Weights of a small segmentation model.
Model: 48-pixel images, encoder arch resnext, encoder norm batchnorm, encoder activation hardswish, encoder depths [2, 5, 5], decoder norm layernorm, decoder activation elu, decoder widths [64, 128, 256, 256].
Training: 7900 steps, batches of 64, held-out accuracy 87%.
Data: trained on aerial photos of the United States (SatlasPretrain), 101725 training examples, 5.0 epochs.
Rows from block 5 of the encoder, named by matrix and row number. Rows with one number belong to one channel. Each number is 500 + 50 x the weight over its row's rms, rounded and kept within 0 to 999. All counts start at 0. Numbers have three digits each. After the name is the row's rms in percent of the matrix's.
# convs1: grouped (8 groups) 3x3 conv (encoder.blocks.5.convs.1.weight, 128x16x3x3), inputs within the group 0-15, a 3x3 kernel for each
# convs2: expand pointwise conv (encoder.blocks.5.convs.2.weight, 256x128x1x1, transposed), outputs 0-127
convs1.8 098:497484499505496545480492516517527488513510457524494447497503502469483491475485489515521503493494502543502489503529528494501514438418458520570574472506542399433453509437502497522548489496482583567517487506430551508559493497447553456494516524504522483494512490497595598638499583515505497500461414473491508534486460484499476528439473487536483509475500501723630616550500396370286358496558521477535468506474449444473488507483529512556492
convs1.9 115:491547485539498510531484511492487496499505523494498572495426486557413501499548634494494504461539512461621482494495485496447608521515580485496439563434528536378509504505547482548443459507569475510483476654524495504382490583581486486520483503456553519543503461484438520450490489514566459505546488488500522528512550494523475511513413489513417503532582589428442517542436638485295491428495532429576468499508382527508479517492495489522540
convs1.10 111:506491514510516523501507442501499455470503497502522485432484503462499472500501501503515634534432512499492496485501466500424512500505609517456387500431521516520574589535523505550498494546484513547493537525455485504498505463511511515582472504479475508573493433510463534474492482451483492497519533509533516519503510523490474479495472535526409503536429528454418313556538469622524585502555427482761367444615485495444489588426555500466503
convs1.11 110:485498479516522514493510507415477497463492491513509548619581708529468490508429441499535490495501514533564553615646559501516503419379492465484469500516524476407532520508499496493450519548523513519459562473500532520510475458469513506484498499469433491479415463459459455521481498497464437456554483496515497503567493511673710572570570568511511524449450488471476503456510486460426507508482476492459444587577511499507496507503548454511497
convs1.12 097:501503509593523499498502531491479516524499481473498485493499495496517502490506496504498504512499508521516571514500404535488475515499480437542426566512467520445426560522520489478498471515467489489523448500572499567525475499503498438572478460514471483402450522592484526513474506463508497363497402493483496529474468586555560504505549561500514498496478502476470373486536497474486443553498629346389532481723626514509692506485534529421473
convs1.13 111:503504474512492501511477515534503454542699473471584500493473515489445510550491537499487502482477502488481502495512498502465510490505471471572485415622490411572418455503517543557496536497494496511463490509507509492501455421399476666501505706551517488508507455493512490498422541526495753545397589534500495487478496496501495500554529515504450466536483538486536473469544465449518462450493569537499475447492465535484490512435501518497446
convs1.14 100:505496474531578499526503483483466507497434449505460558509478428507506500514510541509558610502448520525488458531553379482487463492558531541537450412485455483486474505535520507494484498489556519517617506409507502493468452512589512551476542412559496502586608551516485380502567526477462399503416521557471460544492502500579508498460485435488497540497520558615526350357408411456576558577511543481476520456493433492501516637524506505479433
convs1.15 088:527502528545514484505530477438500483474474546471479597505565537501498547505475509530587496509494477505435497507508489511570470634599466494316404487475457535678517474510472492443527510508507496488514443512495455460493548567523493455485462475511495466512497516473464529433416396449473515512538512543539499497578485509485496483502572553521558507543479503456342354451536480493631577492567508463511488468359522525598530554491467506481496
convs1.16 106:523463448521511467474525490505412559559496416518576462488589513475457509539468404496527504481528502491500498489489428553541394480495497504505504497493493541520444511547495508515516495507499513471522532515445507515502456580472468511498503496503498495516508499495549541463583463497425516561516442479520521511509498511521501491481435525557499425543542474514559509500483567542489506493467535523435380536584477448706541301418662594360378
convs1.17 095:524488495471503493504504484495457535500526428488516503400568555490446503476500493562535578524432499496478525558497451503587396461521536514498472440627350509524500504500505524491463493499496516483492499486499523498497573283586605523480533514456529482518478582466483491495463583516502485521511437511499511532497422541520475522576405496511635396489507365513524497489417546512507516537388513549528405500525466482553544538366523502490493
convs1.18 103:528508472546513439504516501497507491492524502515493534501584436323498541402497611565498503502497521497484472431439472464553522506513568504449487417607514464483526499500488478499499520499612495498481500512485518512496789507402599405357469388359510495454533508501497507498450480474503524498469494520494527500516511501493470486477438498500511549457456501510506524512506503531547503503486468534538518402468501503502487555497521597506462
convs1.19 109:462521596508483519488468505499504478556541505514495501599469488444509402533511479501501501506502560507490484446543518502506520490440480486484485608592502500457551498484481503499484513499503484512504500491513498481504309501645468494637569492450405506481444500658510472491635467470527495495506494524499466493446513503474502505501632547455498465523351526491502488513474500500499501500566570435497593493397559536399508476521468495491666
convs1.20 093:450444507519515476471459521515461493542571408507441500547498564533484453480511497497518510501499512476544498410404636498519440472425680481449537529506457513401507511491503488505499498502523519459508502587491471497489516524540486502588451440507487503576501515480486458580502504497517578501482566493517529505499484497503533483485363505479596406539331473501501512506495499459550501437453497524608341505436514493510502663391472471547478
convs1.21 096:539543488489464504488600479501525496485513496512534516511401530486500506507556435482489511510500548501478500563550486495391518479611483503506455496480455500560519510508515516493502497500514504514497491458524523540481506455546531318572651523409563504457505470467499503562507506524479462526466491494520490525503490482540473479617527415431395436484667508502493505502496498520494484547550442362325613486619467501420570506459488540462427
convs1.22 097:478551569544420489508496488501478515499463583549487485512483444506558477493488517513485518504519495483503501463526584555454456524501475515652509411413637578424444490495509510524488526496499492487527497481570471521498549511382507505529507486454478504487485409546596496476526526497488501500389504514551503473496506532487499504468662500448407507602437463511457493503507496494501483472610505412507523604366513546496297497517501416428513
convs1.23 097:485502530514472594485439497572509442499491515481433538528464445493586448461606501500494503512500519494498504502516529495440602457466467457602490494486469388499505493514502511503478511517516608497504526478520484506500496355536385510513434518543506503467510444560471510498520508535499498443490515495493492517496523422485513495516535483444401630380492496503459519550500490523522501537480528509494558388499506520440541471551269480709481
convs1.24 117:492572481502523430500539498487495462495521559450507511520343519427474581448515541478498517499557493528484463467662442543501407544508513479520498443434550486528480502506492500500531516525497504505453514508498506519463569475500781423377445477501496530544540496406495465526520430583404477631492529533498500504504487470548502490437521405478513532439523478518491513486508498547495502502500450534466460554436546515500538619448498542507473
convs1.25 103:494526548356514511525497467529499487433525494500500580512441533627508372484500474496535535497498515495493508464552547349532459610514483532496504471529412483477503492503523501504498557518520508508512474520502521491513465414477517501433467610527523462505461521455506509547501458521564501493491532571492454496548507485485555487472540425420624423393441446500484560543476485503521512479486454432594470474495476446364597654455371492509596
convs1.26 093:494441528497571393499505517441506500517500431497521526475455528612405547502506550535487527497495500497513501469429482535518447494538511479470501526534463517474525493509498495513496498503520471469498496491460511478542492504492532500403554532428526458509551489403509523484510559511550477520498496511506524515503456527455525499318475508732404395502477518492502521494474490508497515439375581684436478435521489514575535445426621508468386
convs1.27 100:499500499519445512445605461445559499516476500484511498492567501465481589496481482502539456482496502531499509493513534494498504462535482498482514498470538484533436541494492484514498529501500481543479519488523467523491603417558488612426471531544495516524507434506448578486475530503555481489582502502494542502502463519500516501387463490512341478371685440489523503475501507518477500496423483571381527352672410544625488478455491595462420
convs1.28 112:523488570493470511457514475482588496516470488507526403494533450503534445563443491505487489484477517566506565575442498495451483477521485576523488518503516499493489499500454497507503503510505498493501502505493496498469396400872344503543507455508446454615501498561494503455495507480516503548520497502513509499448495546497498506511490507509500538525529386483476510509503504487506501537489544450465514615500461561456529488576528432430486
convs1.29 093:482495500497481527588497490553580440455487533514436498552500461509530493496379569518500502509477501480505475465505491479378620599514447558504372539405524539531510497518501497501500509520506502500518453483609499474503511503600498413676498483526554496486506490500499466501473498418543614488499478533495494481519501510509472511516577411447498605453387459499488525497499517478495516416558443507480616493476441503441522524523510392473685
convs1.30 099:504503491464529498507479515559452501502497489504568530513519491568464515564613351469492515534518505429501489540496531376459546439530489549523503516467455532590531512511493499502507497487489527514546499467506508494501732541464455470495329479524507447529481492435473551506533472488542496506487513449509481500564497499434595473505496494483350478507696538502498499502483499503501493529472472436439563469613442627486489493492431499528480
convs1.31 097:526507403535457614416540512493502468490496612501490507486505515416496496524614485500508528511505456520499473503523499568447547484490432429503407585506552432488439543537500505493470524516502512503482514486551498513506449620518521508392456375566498529502582505497491372492498499595471575427509504491512484584537512449496482478491450464489471655416439476518474509483521448559502534510452491488515616371501466462450588584545392552512455
convs1.32 090:511501452527524474478475541506488500502490497503444501493428468492502478480508527662469373644484449546435440515468347563551399521480429551511505511437512507504501585473452543439488525454498409499542519499506565472539503518461493501493495525537483503586500441537515572479495461583494533535494471572514454483580456603492534462499613498495480505451526502597531428576391470536436537502538489518535505510481501479615385638457478493471468
convs1.33 100:489573484576497398474505356499499494396484668408478592506544481509511492500507434444391587477504409548530420432584581421400464531516528547511587456507506549499503499475540500519448509510380521560492507485506497497523569475533491476557514505504532497500530403522553503535515517502538497472503506497473623453445420573497482531510557487575471497478487490491457647557499473515511490496501497504525500524452506404453618507471494458485525
convs1.34 106:428460491604456477571532392530508487477522550532403501499490542518606393529537439350434481662396458663500495475486529539406479492477459468447480613503504515569509336441508605446481505540485500486517477504500527508536460498498516506497509558522531554504513491513506495487473477538502504509563522494517418498537506501419484554512527505486519499517505514422511493520446500632519483562514514457483524440490524468572490470415504521429469
convs1.35 103:477462465606391606548340550506532558474516534435435592476538495497386656534448608500469403569439513523358543517480523494444432533470619488495501464496476476497490504499397614460511532415578497495566529516475466516494487488540503460528503465536512489473495472505500502496466540501499484555527480530495501481464528489498510488491497529500497490484521441536531518475506490509381652523505527491498498498525469479498592517486436460465610
convs1.36 092:502438524374485470506503473466511527514508514520498501463460478419495451502513537576494452501485501492381497371407436586425509711561498606533466537503468442541493585491509480491442421448417520518499581517507476483528502495515465510485494503515583545566538512556483519485475502580410523512487540515509491525509541469516521506530568537505532529476464508496482502550471500485487470451422492614543513729565499461436499546501443521506497
convs1.37 083:508469522524489504537515484488492414468439489430419532665658505562481480535448457505557514554548614543641597510476483458405392470465486500480519510538467498537591504575501640612609519536567439498493490498463496492493491524565500521487491499454516457497517486500497475493487486513548508562507500473490514461508455407401472427447497498473500595478469503500491538507549632499633541487487486467446431502515475477474508484469496510519475
convs1.38 103:482507390434503448608679512512439489524534560440487458452500432455444476554597511478416492479462404500687552482408471486458512525483485521499490452488515506563512494474535378395325544629614503522467550495595506506517531516497539493517463553527534497526546474491535490494489535490522439470572580500519501503500518501475487542502498482546485488551507472487513500533492507477598488526491526513493491450458469495408466505525542489563488
convs1.39 106:522483582501448505490484511470591524475547455310638506496442629485451464507485511652475502531343504477495506508387571633346537576331481522523413476568492498513485630446506506413505464486509476495502520507525549509442498522494484507501498502417501437509509477517491492502503491566517491565527503503524454523538496513501443504509494508522454494502471508503526447520465574481518475482498562526506498541494515497503478538499560502486484
convs1.40 106:525575493568634428407506463516483482480479512520540496504448489524528475517409475536578449672643412432499351418464527472460457515501513475557500522632555500468482504553420557675430417507402481524513516431510506502520498457508490481508464521497510495514502463509481570550535529494487488533489498445446502531482540488486479477499491517519471541483504515498527501605610492463557429500503565494477518493457561432533495582524460518500461
convs1.41 105:471501504417657405529498455510500570596479565424486465585535427502642466479524426533525409527482463610500471515529379447605394445511392551524482631443460579500508523520446502495488568527499489489551521581469511503486476486509488488595494481523506495499509553483517504485430505539500520506449533519484508513593476432495508394434509532539537421512503446522503531476416535556462565532512484482543450503481499531502514373529472518471497
convs1.42 096:505601505414316488583501440497535487506480459471537574459495482437364545534552552588490548510437445466407495470449474502462497509492531510493500482492505484477501604484545495332400462514480493573497493573538510553463478443530530468495529506539498515515546642513556495543508578480462485557531515420496509470497626476545461495427512497516596508584445517489485561516434478491504476515540512520573447513498431499482525497473502498362514
convs1.43 097:449567562480416655531380502533544456383589447404586467462510553446510528423480507517471488496491612499379532506531558470317576534330536492491581503499519496491472493454521462428577501397570502503500533497488517500513496526490476501452490495502492501479491469519459539554574503462551492498531455545534515417502500498490481463498477505498523504493495523530497520492483514502483518505487500506441503610512489502561578422417600542502444
convs1.44 100:497427464511659472494550495521460435500493472646523517545553475522596451468455512466509489405558598488547477529537572485518430475472579489476513499541489494505505385458446463671539515598470500493499441538466502506509521561527559565494491397444508475505459526522503478502503434453513663474517491474512500518433562484463391554472480499489546443514523510477458448513528504560488468503515499521457511460578521497418481451576435610582509
convs1.45 113:494488457424539664477561400526557541535486418504477551507422512439533644508632384509380525385488594341628474466469506490501503483537508590502488494492482441496556458359486453509629412592421514516500524505506538478522504544513533464446533513472466543512522496474515513495482483494508578510501531495512552425491493494505461488464522494529513480476478564490465570502502484451548498533521506573511487488478499500489532466499504469490536
convs1.46 099:513543430512288533535483515510515517492473557437531467516432576620375472535527499448432459517492496526464593516508489705380496493475483495502500457533398513523511488425428497441445550519648505609512499463518499517488497513469509478520486607452497515519506505502502509475482531485515541512473493468541566420530536438489537556501495522453499501505514462477457486481509511502548467520536503548519518478454492505584485487357587448486508
convs1.47 106:403464573382484535492460468554499485564494493497487563494441550434416497508493502420562511474388517497505476430540523448493555402495630446554504498462507509504456411560479434335571514480489552509517537515517513554508439518535466447582502482486627510460562499491549550479516424506500539521506593573476517490571516403509455499537495496495501509549485498493561527450517680435501467487537470496498532468537522500519539422545560409425495
convs1.48 104:503489535505505518483429446515585526502479445470517501494515461503494525514524505495495496423569536443514559526520471491501508428445493479499503469505526480482506452483616520505416544722521476531514486512644515491494511519503486507439508504485480495517500529503502450522509508506556569503528467493437489604424384318508599586437475509503412389519633502479464472572443432514662500496499540498527430551525493510503462482499516471517476
convs1.49 109:522525550512492491507479507522479440510485500480484504408509608577497487466526509481573517494507445541498533494544482500483501523468514500503501502513500507504478514337374494458533514654543502556527498487481549503506500500499497503504516505500553505477529486507486511493581497510513539423449487466473321454569528516450538476482395460492473489495661540428425473582492456403666659492454488483490449563605518448512562499560502481468450
convs1.50 092:583509515502481506596594532483513432545661419513502519528466545472548556404418529469482461511481503508524653439496355683527508513503544500489464512501498511503541494503588398495514523503460528469485465507548503526553585527496458500485516502512498534504458503493574475427602512485478517503539515389479418498361535535518450432496499466397500537520499487451494533450456531481389429480501501465513527465498450504511483530473595507480505
convs1.51 093:477500523499487448495431599492528602594442516518609463456594503591445486483490586516514511475498578497528429509487514505490559521495472482513573481505499491486478475465475619451441522410549525528458524465511539456488498502487501491508506528570512458556470567479496493444500515555491476431506547596477501487678469380466465442492492494571467471499437500492423452704450353460536533568488492483491453554531459473541532498506492546432478
convs1.52 088:460502515537501479532557500527479432536505497543527498506549453465397517523583627551538489499592500473494490543469465546612481507469467519571496528501454471504501528443592388358497517466442582562487498504580459505492499498472531497470541551508494514687482493488503512498401531581518420453625546501453469498508483426512508487507450470491385539458485477489412443516391485589482575498483498474396445525536596532524500497501535426524498
convs1.53 089:510494533522475509543596507475521427525660579384427484578444490509537491463609513487504477509594526523489508464471538495501511540513492474481518498522560510502511497490481536439478441492509512484501489523455439596538496492491509498534462477510592528505516503441554499476499460481513497505535593483577446497516400494412493531483514496490370480463464482586643501504358430371474409500498443521506508478474479465508535494382515547647598
convs1.54 107:518501578464499498493497500544477521509467501503555513520518511528429362486500579469496480496513495544568576502492474496527490495533574499504500503507524506514494438612467486481732483388328524575503538476483511508555490505504520524495498498489431505454489528563474540505477479502536495506517498450470584471513515537449420436435512477536500696500385399470536513479482490421508421401475497497560478454493551538497552505486390514485490
convs1.55 092:522484567515506513512542481510497496457505464473540567508514429480464563507499565508439501532562542530511574469504517480498607484493574493536505503510511506506497432515480515437455492476448575495438492499540508488497501503497497537489513556508500602517414519549468448502470519520450482513497491518450505365657378447708385490490528455677483468573436359459485452515460461586575478449515472485481474576495478501557484532430505504470463
convs1.56 083:554509524532591505572538520445473498498547438483510559490557479511495490483512521509574486566504539486454420497613504515566521527491446515562496520521501559482496453487498466343438422486600596568489497474528496486531501486497490491491534590556453495612541431444512521500422437543500474436487653614513506496545406472479507437480432469486348467489492510634496477499391450488476461498478554500375474487490481503573500458540492508469450
convs2.8 097:515487519512439514393536530485402527454417524521462464473493438538497439564514468517512505550445663553465425526491473499414594487543490494485513480499535511637503444492509491478466502498585520508501512535487545478495560376476499487670551534496483517452518459495575520421586532509505573458466507501483528497489450533530469476541429525548499599498502480486453499563526462558481533516485
convs2.9 110:525533495485549488542500574502573395531493486547497461490514566487544546522442478499549461537450486490521396669474525484493573565376519444499512482457512499507480428507547490506603378462484494484506488514504487555526475523502591521507443523509445536625453461524497495637502512558543347511418478488556614600485617497483531495495480522504596515555533610515443511517492451540581440527620
convs2.10 104:502494507538502524461508484525520519462412521537447499449516500462437386537455469577487469500425483367486456460459425493510484430385488501508518539499474488579488502545410374524562514514514489504533511563479503537477530509537510485492499432462496700422454481475496472503497479481502544477494536518526528565474563520490467446509578512470503518506439559503496603535516435461504466507474
convs2.11 137:437410594523518480484490504483472498495503481495493704471564435500456617388530497444484597545505537525615506510506507517501503493536500549510499472473384458494490539420499479528639528708455485509515485564500506405427479517476510490468471505468519490553418519490477494477493510513537483630535576495493459480515512508506594501499643508392491451493510463506458509469495488731477576523519
convs2.12 106:425478536616466528415498591545643486546500502487615517436445602578424767498523507524482432551480422492505474483583477499554481513505474429577524501497486499515532459496480447448478548385498541562523421478561522497557454493503466514506563441458529415502424494613508531507517523502594480501409523488476593409565479494574535611458720513488518489442530457561473503501504512580509483466462
convs2.13 101:451526499483441428489470502420497419528506493656502598489496513453428423522562409382490454511509446529459485445510464507496493496480503498505525551469603490462483531445499451497499447522490506534466541574541495519484527495498556482473478507455447488590601493514493489402510468533407466781495512500450510454402463620385501483505522511507481532535437499470575494504515466542509500519519
convs2.14 096:488445490468433516512505458500602507497503495496407482490560450489463517658516469477477478508598562430480488577561505513623449509449520485486483488575467456474507612528490528525411497346549459463506468531642509504499501534412471516591517509491495435529496400554474503513585520500571510470501441463614569504481495490489578498471518443506471597529524426496508446461452582430516536526529
convs2.15 099:586491473506488516491499512496515426480490494549501507546482626534495490508490505398424511472491510453485551478567460500516508498490530496486475514483532397507501502502513539527500519481592467562463552511551398509507485510537500505478470432441481459450505500541507574503520488461516549469533519501535442597630564533465544464521472429431534471499501514509511518521565461487506519511540
convs2.16 099:470504594511510483576529508498502546576465475471498512505500581504538507500247493441486504517506452498479510522499546499512501499422499490501518489505510536450544488455564556511495518520457491492490442494519500528518479592461465478451494386499502525505505514493511518502485474498468555514492476501614478516453497469488503503886502607446415524505521472404503485480499499547526530487493
convs2.17 086:499391519472529534524503509516502491535379494500508488476552416494488424365439471514478510476449449494498501567591560537552490511461557651483476452562477522480518582510456440530505548524500572544486409520468488560514453533465443459469394461513501547493475441490497502517487474599481505478502517520597511502404660501548511448565515575481516487504481497605461430493531496471450474551520
convs2.18 095:506539542492501501474486431554464526491469544550568593462593430412482484460387550452528516529525571579497500453508278522521567467529506503504521593529442441479503444477490472587491522467540604501510540525493579500532523406460455668477578544507497512499520486437548496524577535437553515562654573493506382525499513490498518505491488530525458420543471506477511514545546551425467438495496
convs2.19 095:498524489486382535489523572516510494519547550478491488503557453496451458522572499502467520468497610522529523525448527500473544439524504465490511428506520424441454482476439416506516489494522493564507475464515491503648628465675446477522558513550441491451492526484462501499498466420613480550604501460538509526415480494490485473514489492518489615471470522509505510505501483482517513418449
convs2.20 094:539512503465493495499476455527492404467378529499517497437507464466504467540416496498540529483478503539469490496486439460490497490534468534518492539484521502438497523457563492499504411448489571477523470479536526505492610445096533518476496508481488414527525510482495487502490502499411515471536511475483456569518541499502456510541548467565511488466503476830464558522454511486531527527494
convs2.21 098:567536486570429550502493463515506467486524521506513490478482500493609501462503423511488500532500407595516440518439553475501481504590500572615509416541467527532510566489517457564524478516530513470405501476475474495481573484748543511478468487516474472580519441611499515499476483554501620459569488507506547520525600495553493528491475449587480518516552502386503544509529487471488524432510
convs2.22 081:612519446501495502610534434504500466581542468503497458474630716483488639502524470432423477443509510504502518445505446514575522489518535391503539474491505490560510509502490600431543482499482594505550495529496509500551481522599556467568504504500505554517479546487515442553475462486564438503442496478509460522474522529400534549559407502474496419432507487619532481489507518571506526492434
convs2.23 112:494522546568545516516511468509529486502421510471494547491471522527434539542865516521512498492516557506487572493500522501540448498513432558554529509505491509479573486487588476464496514484526565489502511495446556519505521525616511480504512454462487514564504516520517507508527497523440496471520503535491474455519494511452504473271572513474497482505473520521543526521488487577475500507526
convs2.24 096:457467645468501406509487452501466469515550473452505524480570491513590469488537426520474502434514496516502512503499478506472550377569559476566523556553542488565615518507497500507485471496536462481557488547463436543478517549525495660508506636556507434525511528407495498473543535503476544569502619482461507484430482496502505495483549555550503515445581534325556478473491470538479512512492
convs2.25 095:508501440426443528527513499484443457585574493505469484528480563509540531488760508505483581517441503491501490546550573516470492524522533614541464502418529466485562435602494525524498477530507519502573567534469507417496473516396491501475502554478508413503499482500517529523514487506411472530571463500488506461461527505558507525320523504487475535503503485745495506546487497490505450500503
convs2.26 098:522517486516493510492479470514494476518512503554523495518530476499489503496443498492514588490496511455514491527489537489512500523456516489488457494497511485537502499487486539493559486469490479544479525551552540456495568539188559510505496464506395631471469502442516489497541532494522449472342501490540542533504486501462477498892521530500480514465477340603416495502501481475508520485529
convs2.27 100:515500522497493488486486436502505545497510515550499482435335610524493469572400514533499588509477478491461559501548466497530543558561472434490508537414496522423499559509520499502479482518514553525500518499530504500486529518624498527555461589516480501445474464505486495399479490565486486477445509492580436482504512512529461485744486487509482507506454431119491461487447456517441444503552
convs2.28 109:487475478519488462411412479502489396540463515469494587515508508483479551529413465465509518548481404522514521507513654497471470459442473316481484444501503493488453488391514502490493506469498589543507461446467535510491546549646495515471497439526518495598481369489475485521548511469551482634413494518509409500524505503566539502455498524590502559515447406543484462496533510465464507563477
convs2.29 083:519554427489449501596520493497551433527505496459500444520549408473521505499429532477500530514486598433426495475484635494392504565655515413492487509465510524423440490604466507484523584415465494414534503464541443466464533512813470565474491533541506510510547469477492523462494530499607531425529494499533544484469484502498486520418472523574501580536464542323416456502503472512499505501424
convs2.30 091:532524549469500496511518546420512615474468500550492482424441554458586509357545627515509549490493571432590542498498578513466491505403501437493484478532467434533528551475515437493508493619518607500530544487522425451451540505585449550480531456494505488525548421616496476561497458564531580446450518500539458506495496555524514438499489483508450360475490503498493560557488615541433501484548
convs2.31 108:516499497548515497498522501500504498512501512551493496492475421515453499486707500552498519504509572475501513548529576479514542427547487527571482455476506450509486492467518489441490493572504503551509528486598472576501500436711516552513473434489496534527434545476567495506523518514546437518535498501545553535500493464536445487346384464520502413460511509475514487518497479460491515492505
convs2.32 092:519597484514509465578516505491558498592571508575497569523526473491458552541523467486515466443541585508489508521512497525509501468463451544565527494530533554571476460499542471500532571478481303587524504468507580434460491526489549494499460500549504502476499460554484502518488540527551463624577550541522477505504560519542492513493501548543476503700532548487534599476498515482547522501474
convs2.33 096:502505491508491479546490484500475546524559483504440482507472552417664487481479526485545495553474472518533493501451520501486613500483481567541484519545450539467503538509410441462490449474503501513501542463614546500543437539512545502656572432534482442504530598541522510511499449513491416444589508477512479498493496441507560397530526486450482486471563554502436504521515493474480446525512
convs2.34 092:494512511390546541474460489517515491494496613610510515569515517561540557468520498553497482504619466506518538474495511510480442447398498406446492520501503512505463521661407561435522511577468487460515512495630491444457528521540500479509536519469487499380519459557464470484500610500501493676568496574535613483456638501516567598523520515468520514539365518478616501549481491463480504491621
convs2.35 092:443490430515447475480450482501520517528523505461515448497430544544481560662467460486467528568395479521486480481537467498425511403549516414543393445469512533546448496465512517487448479597511522506473477465502507512503492594459396520514466516524499532500586484521483447504492512527430495529570502666516704492504446496528481522502554579528496576392509452658451519485509464485472500526487
convs2.36 088:492461432473525604498514586466463513471508505455549588514523431479691499491499529506503465521644409501490545541539518487526504450567490486473503495612467496496499534512481506484492486492526476534611564551417504543428493456513511470511575496528490397520471461499523496499478602569561478518504522418507492504404486470502471570591454501648549481487484533464551468514517489490498507491548
convs2.37 112:806342498554503425468425518474480443509495480378460543502480500507594504437517506562439501403431451499481442499471396521462402508496501487433492509410497534490500540453500521522445492499472505527515532466516503430475530548451495639510479529448565535441471479543503485473475491555423510480501693493529462519493463519502498504436474467540544587560520494512572501462483483503486508477394
convs2.38 109:502498460542465543468506451509481497513507526488492499511522400503517493487473517489523608420481439606507532457501530504544514532510442502479510500721455555502507470562445616416489489537593506513425509546393494510447494503444508510487494493495521468536505536493464498432523410531446506445544515575479663513451521564502481494509441481518490593486357524473676500502525541489476492506436
convs2.39 100:475492430498384464493467451461485553444533476493401421445456484482490492504523472477530508389571504503524708476543523487479460513449473496553492486437479501534599571457668455503468505456478489444559421469481471401531494510469505490583436603519518497501485462484501445489537525519510464514568498441507427529500475518490517502583534524590586549559426494496506486468502497461511490433432
convs2.40 095:500503481526595480546489531462550556496500509441508533514449473445477553467562453575550501493631615428399538406424509507481532419439509502593448492529511608540455556559374484510441520489541540494571499584448499468510626492499501480488500550496563540471500529504593486538480581604548473502509499512503453449481473426407566456457654465507452451530482509515454498491504453457439570600355
convs2.41 108:480497502493511472474473496556495503535486463454480474478477549511496437443471584534512551491461589486507374589499500484500501510464478554451650428555561487513432447464468515494456539516497563502486570509625573543516480550512574507488509641503554528564444505426516471513506487582514449583437497542432481494440677474517469482532443458503495546497526516475483492538504515493498439447503
convs2.42 103:480419435512510483405487483519477489459507469468527514521534524529470489508490345578549477439466516509545548435507477535512444530466486419538504501479492494539486634452570499516541502539516558425409504571455453630507505469563423490496483509474562454499434529359473490496490485505684564518291510505486467504376510478476576496515500505484547530471498486504585517503510505497500470500438
convs2.43 088:562559504560553487496435463498472416502593426423479508503499455430463467572489461498533488428570524497516551452542456495492466501463537502488475467462509646493651515487529500590604527487482433549507498563506492481566460571511481498447424492498543510529497506508503473489421550592468511508611432496445456432460456500491472469564512487505504540504438379527450538507535507456434478533396
convs2.44 096:595531518475507542420465352480485522487479509464518333525560511479509505524517383483505458563523409556497445512403429501491404464466504496591492507567462458482466518528465527464579470398436601466475548557461538502389485450519439386465619572519441503516501487504433470449479511502471540437508400439552510552376596495484484520472581525504550497545354506515519498465484489512480489488492
convs2.45 105:482498501456528501505545502470496506531517489486440523523492501489525467457325599548530482440581522521463511458526490501458480675485492481483464507554486551543468503502667480492458511537427574547478506517487510629527477507552445497482517508542534523467522604526512444511499463434495535460589436500469736468470544465449439571522573483489429464486495536515590631487525474513586545473514
convs2.46 088:533518579435529499438472630487569414470362479504582386482439488575455587562536375450481471490507345453477503423484506506558467518432595368526435462522422498548619498513521501541523516501493531541535471523525391554443507522502501571515443513456549508576464480480438526461576424572528491362539439509541597569514682446580509398490476405520462588549515545532538418548535520491478466522513
convs2.47 105:491449565500534403512436467483508449498496528512497521459530550538548515642582573501613512460503567497469500486550515467546440523479516591463489501474500534528495501496483479482491446570581518554381487509455489413545508415488504508498508514561544531464470522423479492496485493550481522484535462534476525506491485488524532507400526487498501567520483504534538503441510438515500463484459
convs2.48 095:552538410595492525500509526534506710480465534506390517437498505524545552480502426487552470547449497511469440430488501497493442547542634514488499509630519507482483510407398516501488527514490500437526477517488504457508503539500438445419533511501600488500592506477527521501492390565466491439416465619401494508484482520547515538546454504460516491476447542459487489484477518455477518491482
convs2.49 102:461476343468555570451498496446485559487508504501432502530579492487531665513587575517475527521531507503508511491523585480522496699529439537526453594513467492420518477481544594399520519504495461516534507444592451504414467450424481486523509485592493520495468515509461538448482499442450434576511492621518569533508415483484503564536427501497596549558483560504547445437626543479592496512500
convs2.50 086:512515401343550527636457496454473506514533521507453509471508436455481471483418464546530506536443555513496524542369503513501500498497489572419488525493498524412521574513557567505501496503481459456354564496549483481465512439490533470511443547500506505483562469494395493541496400535520477409495490534428551424535513463536590416504594496445492491470411396522521514451501505498436480473523
convs2.51 098:508475483361570510474536516497503564531476460487453621500583711555487563421499647481499542537486498514604538535452472497526446488502542447492478522487502525526533504540428492415443377562486507466433474390485509530466483437356513519516501494476562513571486494590488534571478558508512506436502476495515437607462503508545480607541429477499455528472499516442557497521427441510509510501541
convs2.52 104:474490470482567516456491441499451658510522479472527495495416502526508402437504465528496451462478544380452399462492420480429464700515504488476503386545494575432486460565506539505458517413574495488471506412450512467463548494451496438473513501458521667489500526499496455431476491506467526432508446457473418492444508546503425451533509419435476471490543523459525554494461568478528446486578
convs2.53 093:551401481625499479758448548481466533451482501375523481563498471531586474461451460515523508492572438461495591475541498474455444545621536652521544481436495497646475491453596487519512449537464551442530534496390522472555444548499498495491506445429562570523526405520484427486402618491531459485443568506518497551521509457460491510417398481547560457539498433514448495543503475471496508498600
convs2.54 099:526528422538497562448531567468566498466564564477497538562436522475529552756489412490620512499467484451524497491500514505651506479524537475446539493543486503471546529499480424494504533498444414503561504501469530462466494462482453513535560511508505471462499517534531501492517463516500592505555494468449555490533528511556554465384548512495494752407613544550551594460540509522580529468471
convs2.55 100:496472470494559490511496412439514518477509458456509502527405504483494506463440531475324493495616542501510425618535456450565501468501482504575387508543474548500505490515459528490478496521505457507549506514483594490466552480511486485462479525485411490425494433500498500436500524373499490486602522421456624416476437493596479645528549476503514488475469507497612362506511498503502499481553
convs2.56 103:472498498500617496462508559397500496492523537496444537510477604564477404455524493645424434450507493551561535498471492492514496517491484480487500469499517466516547482552542571504432517531506533474504558493497494481569515466432506473499558507491505622600504499486506495506461555527503495497508494570497441498363554494478490534431485471468497416500533579510570491434477501454470529519527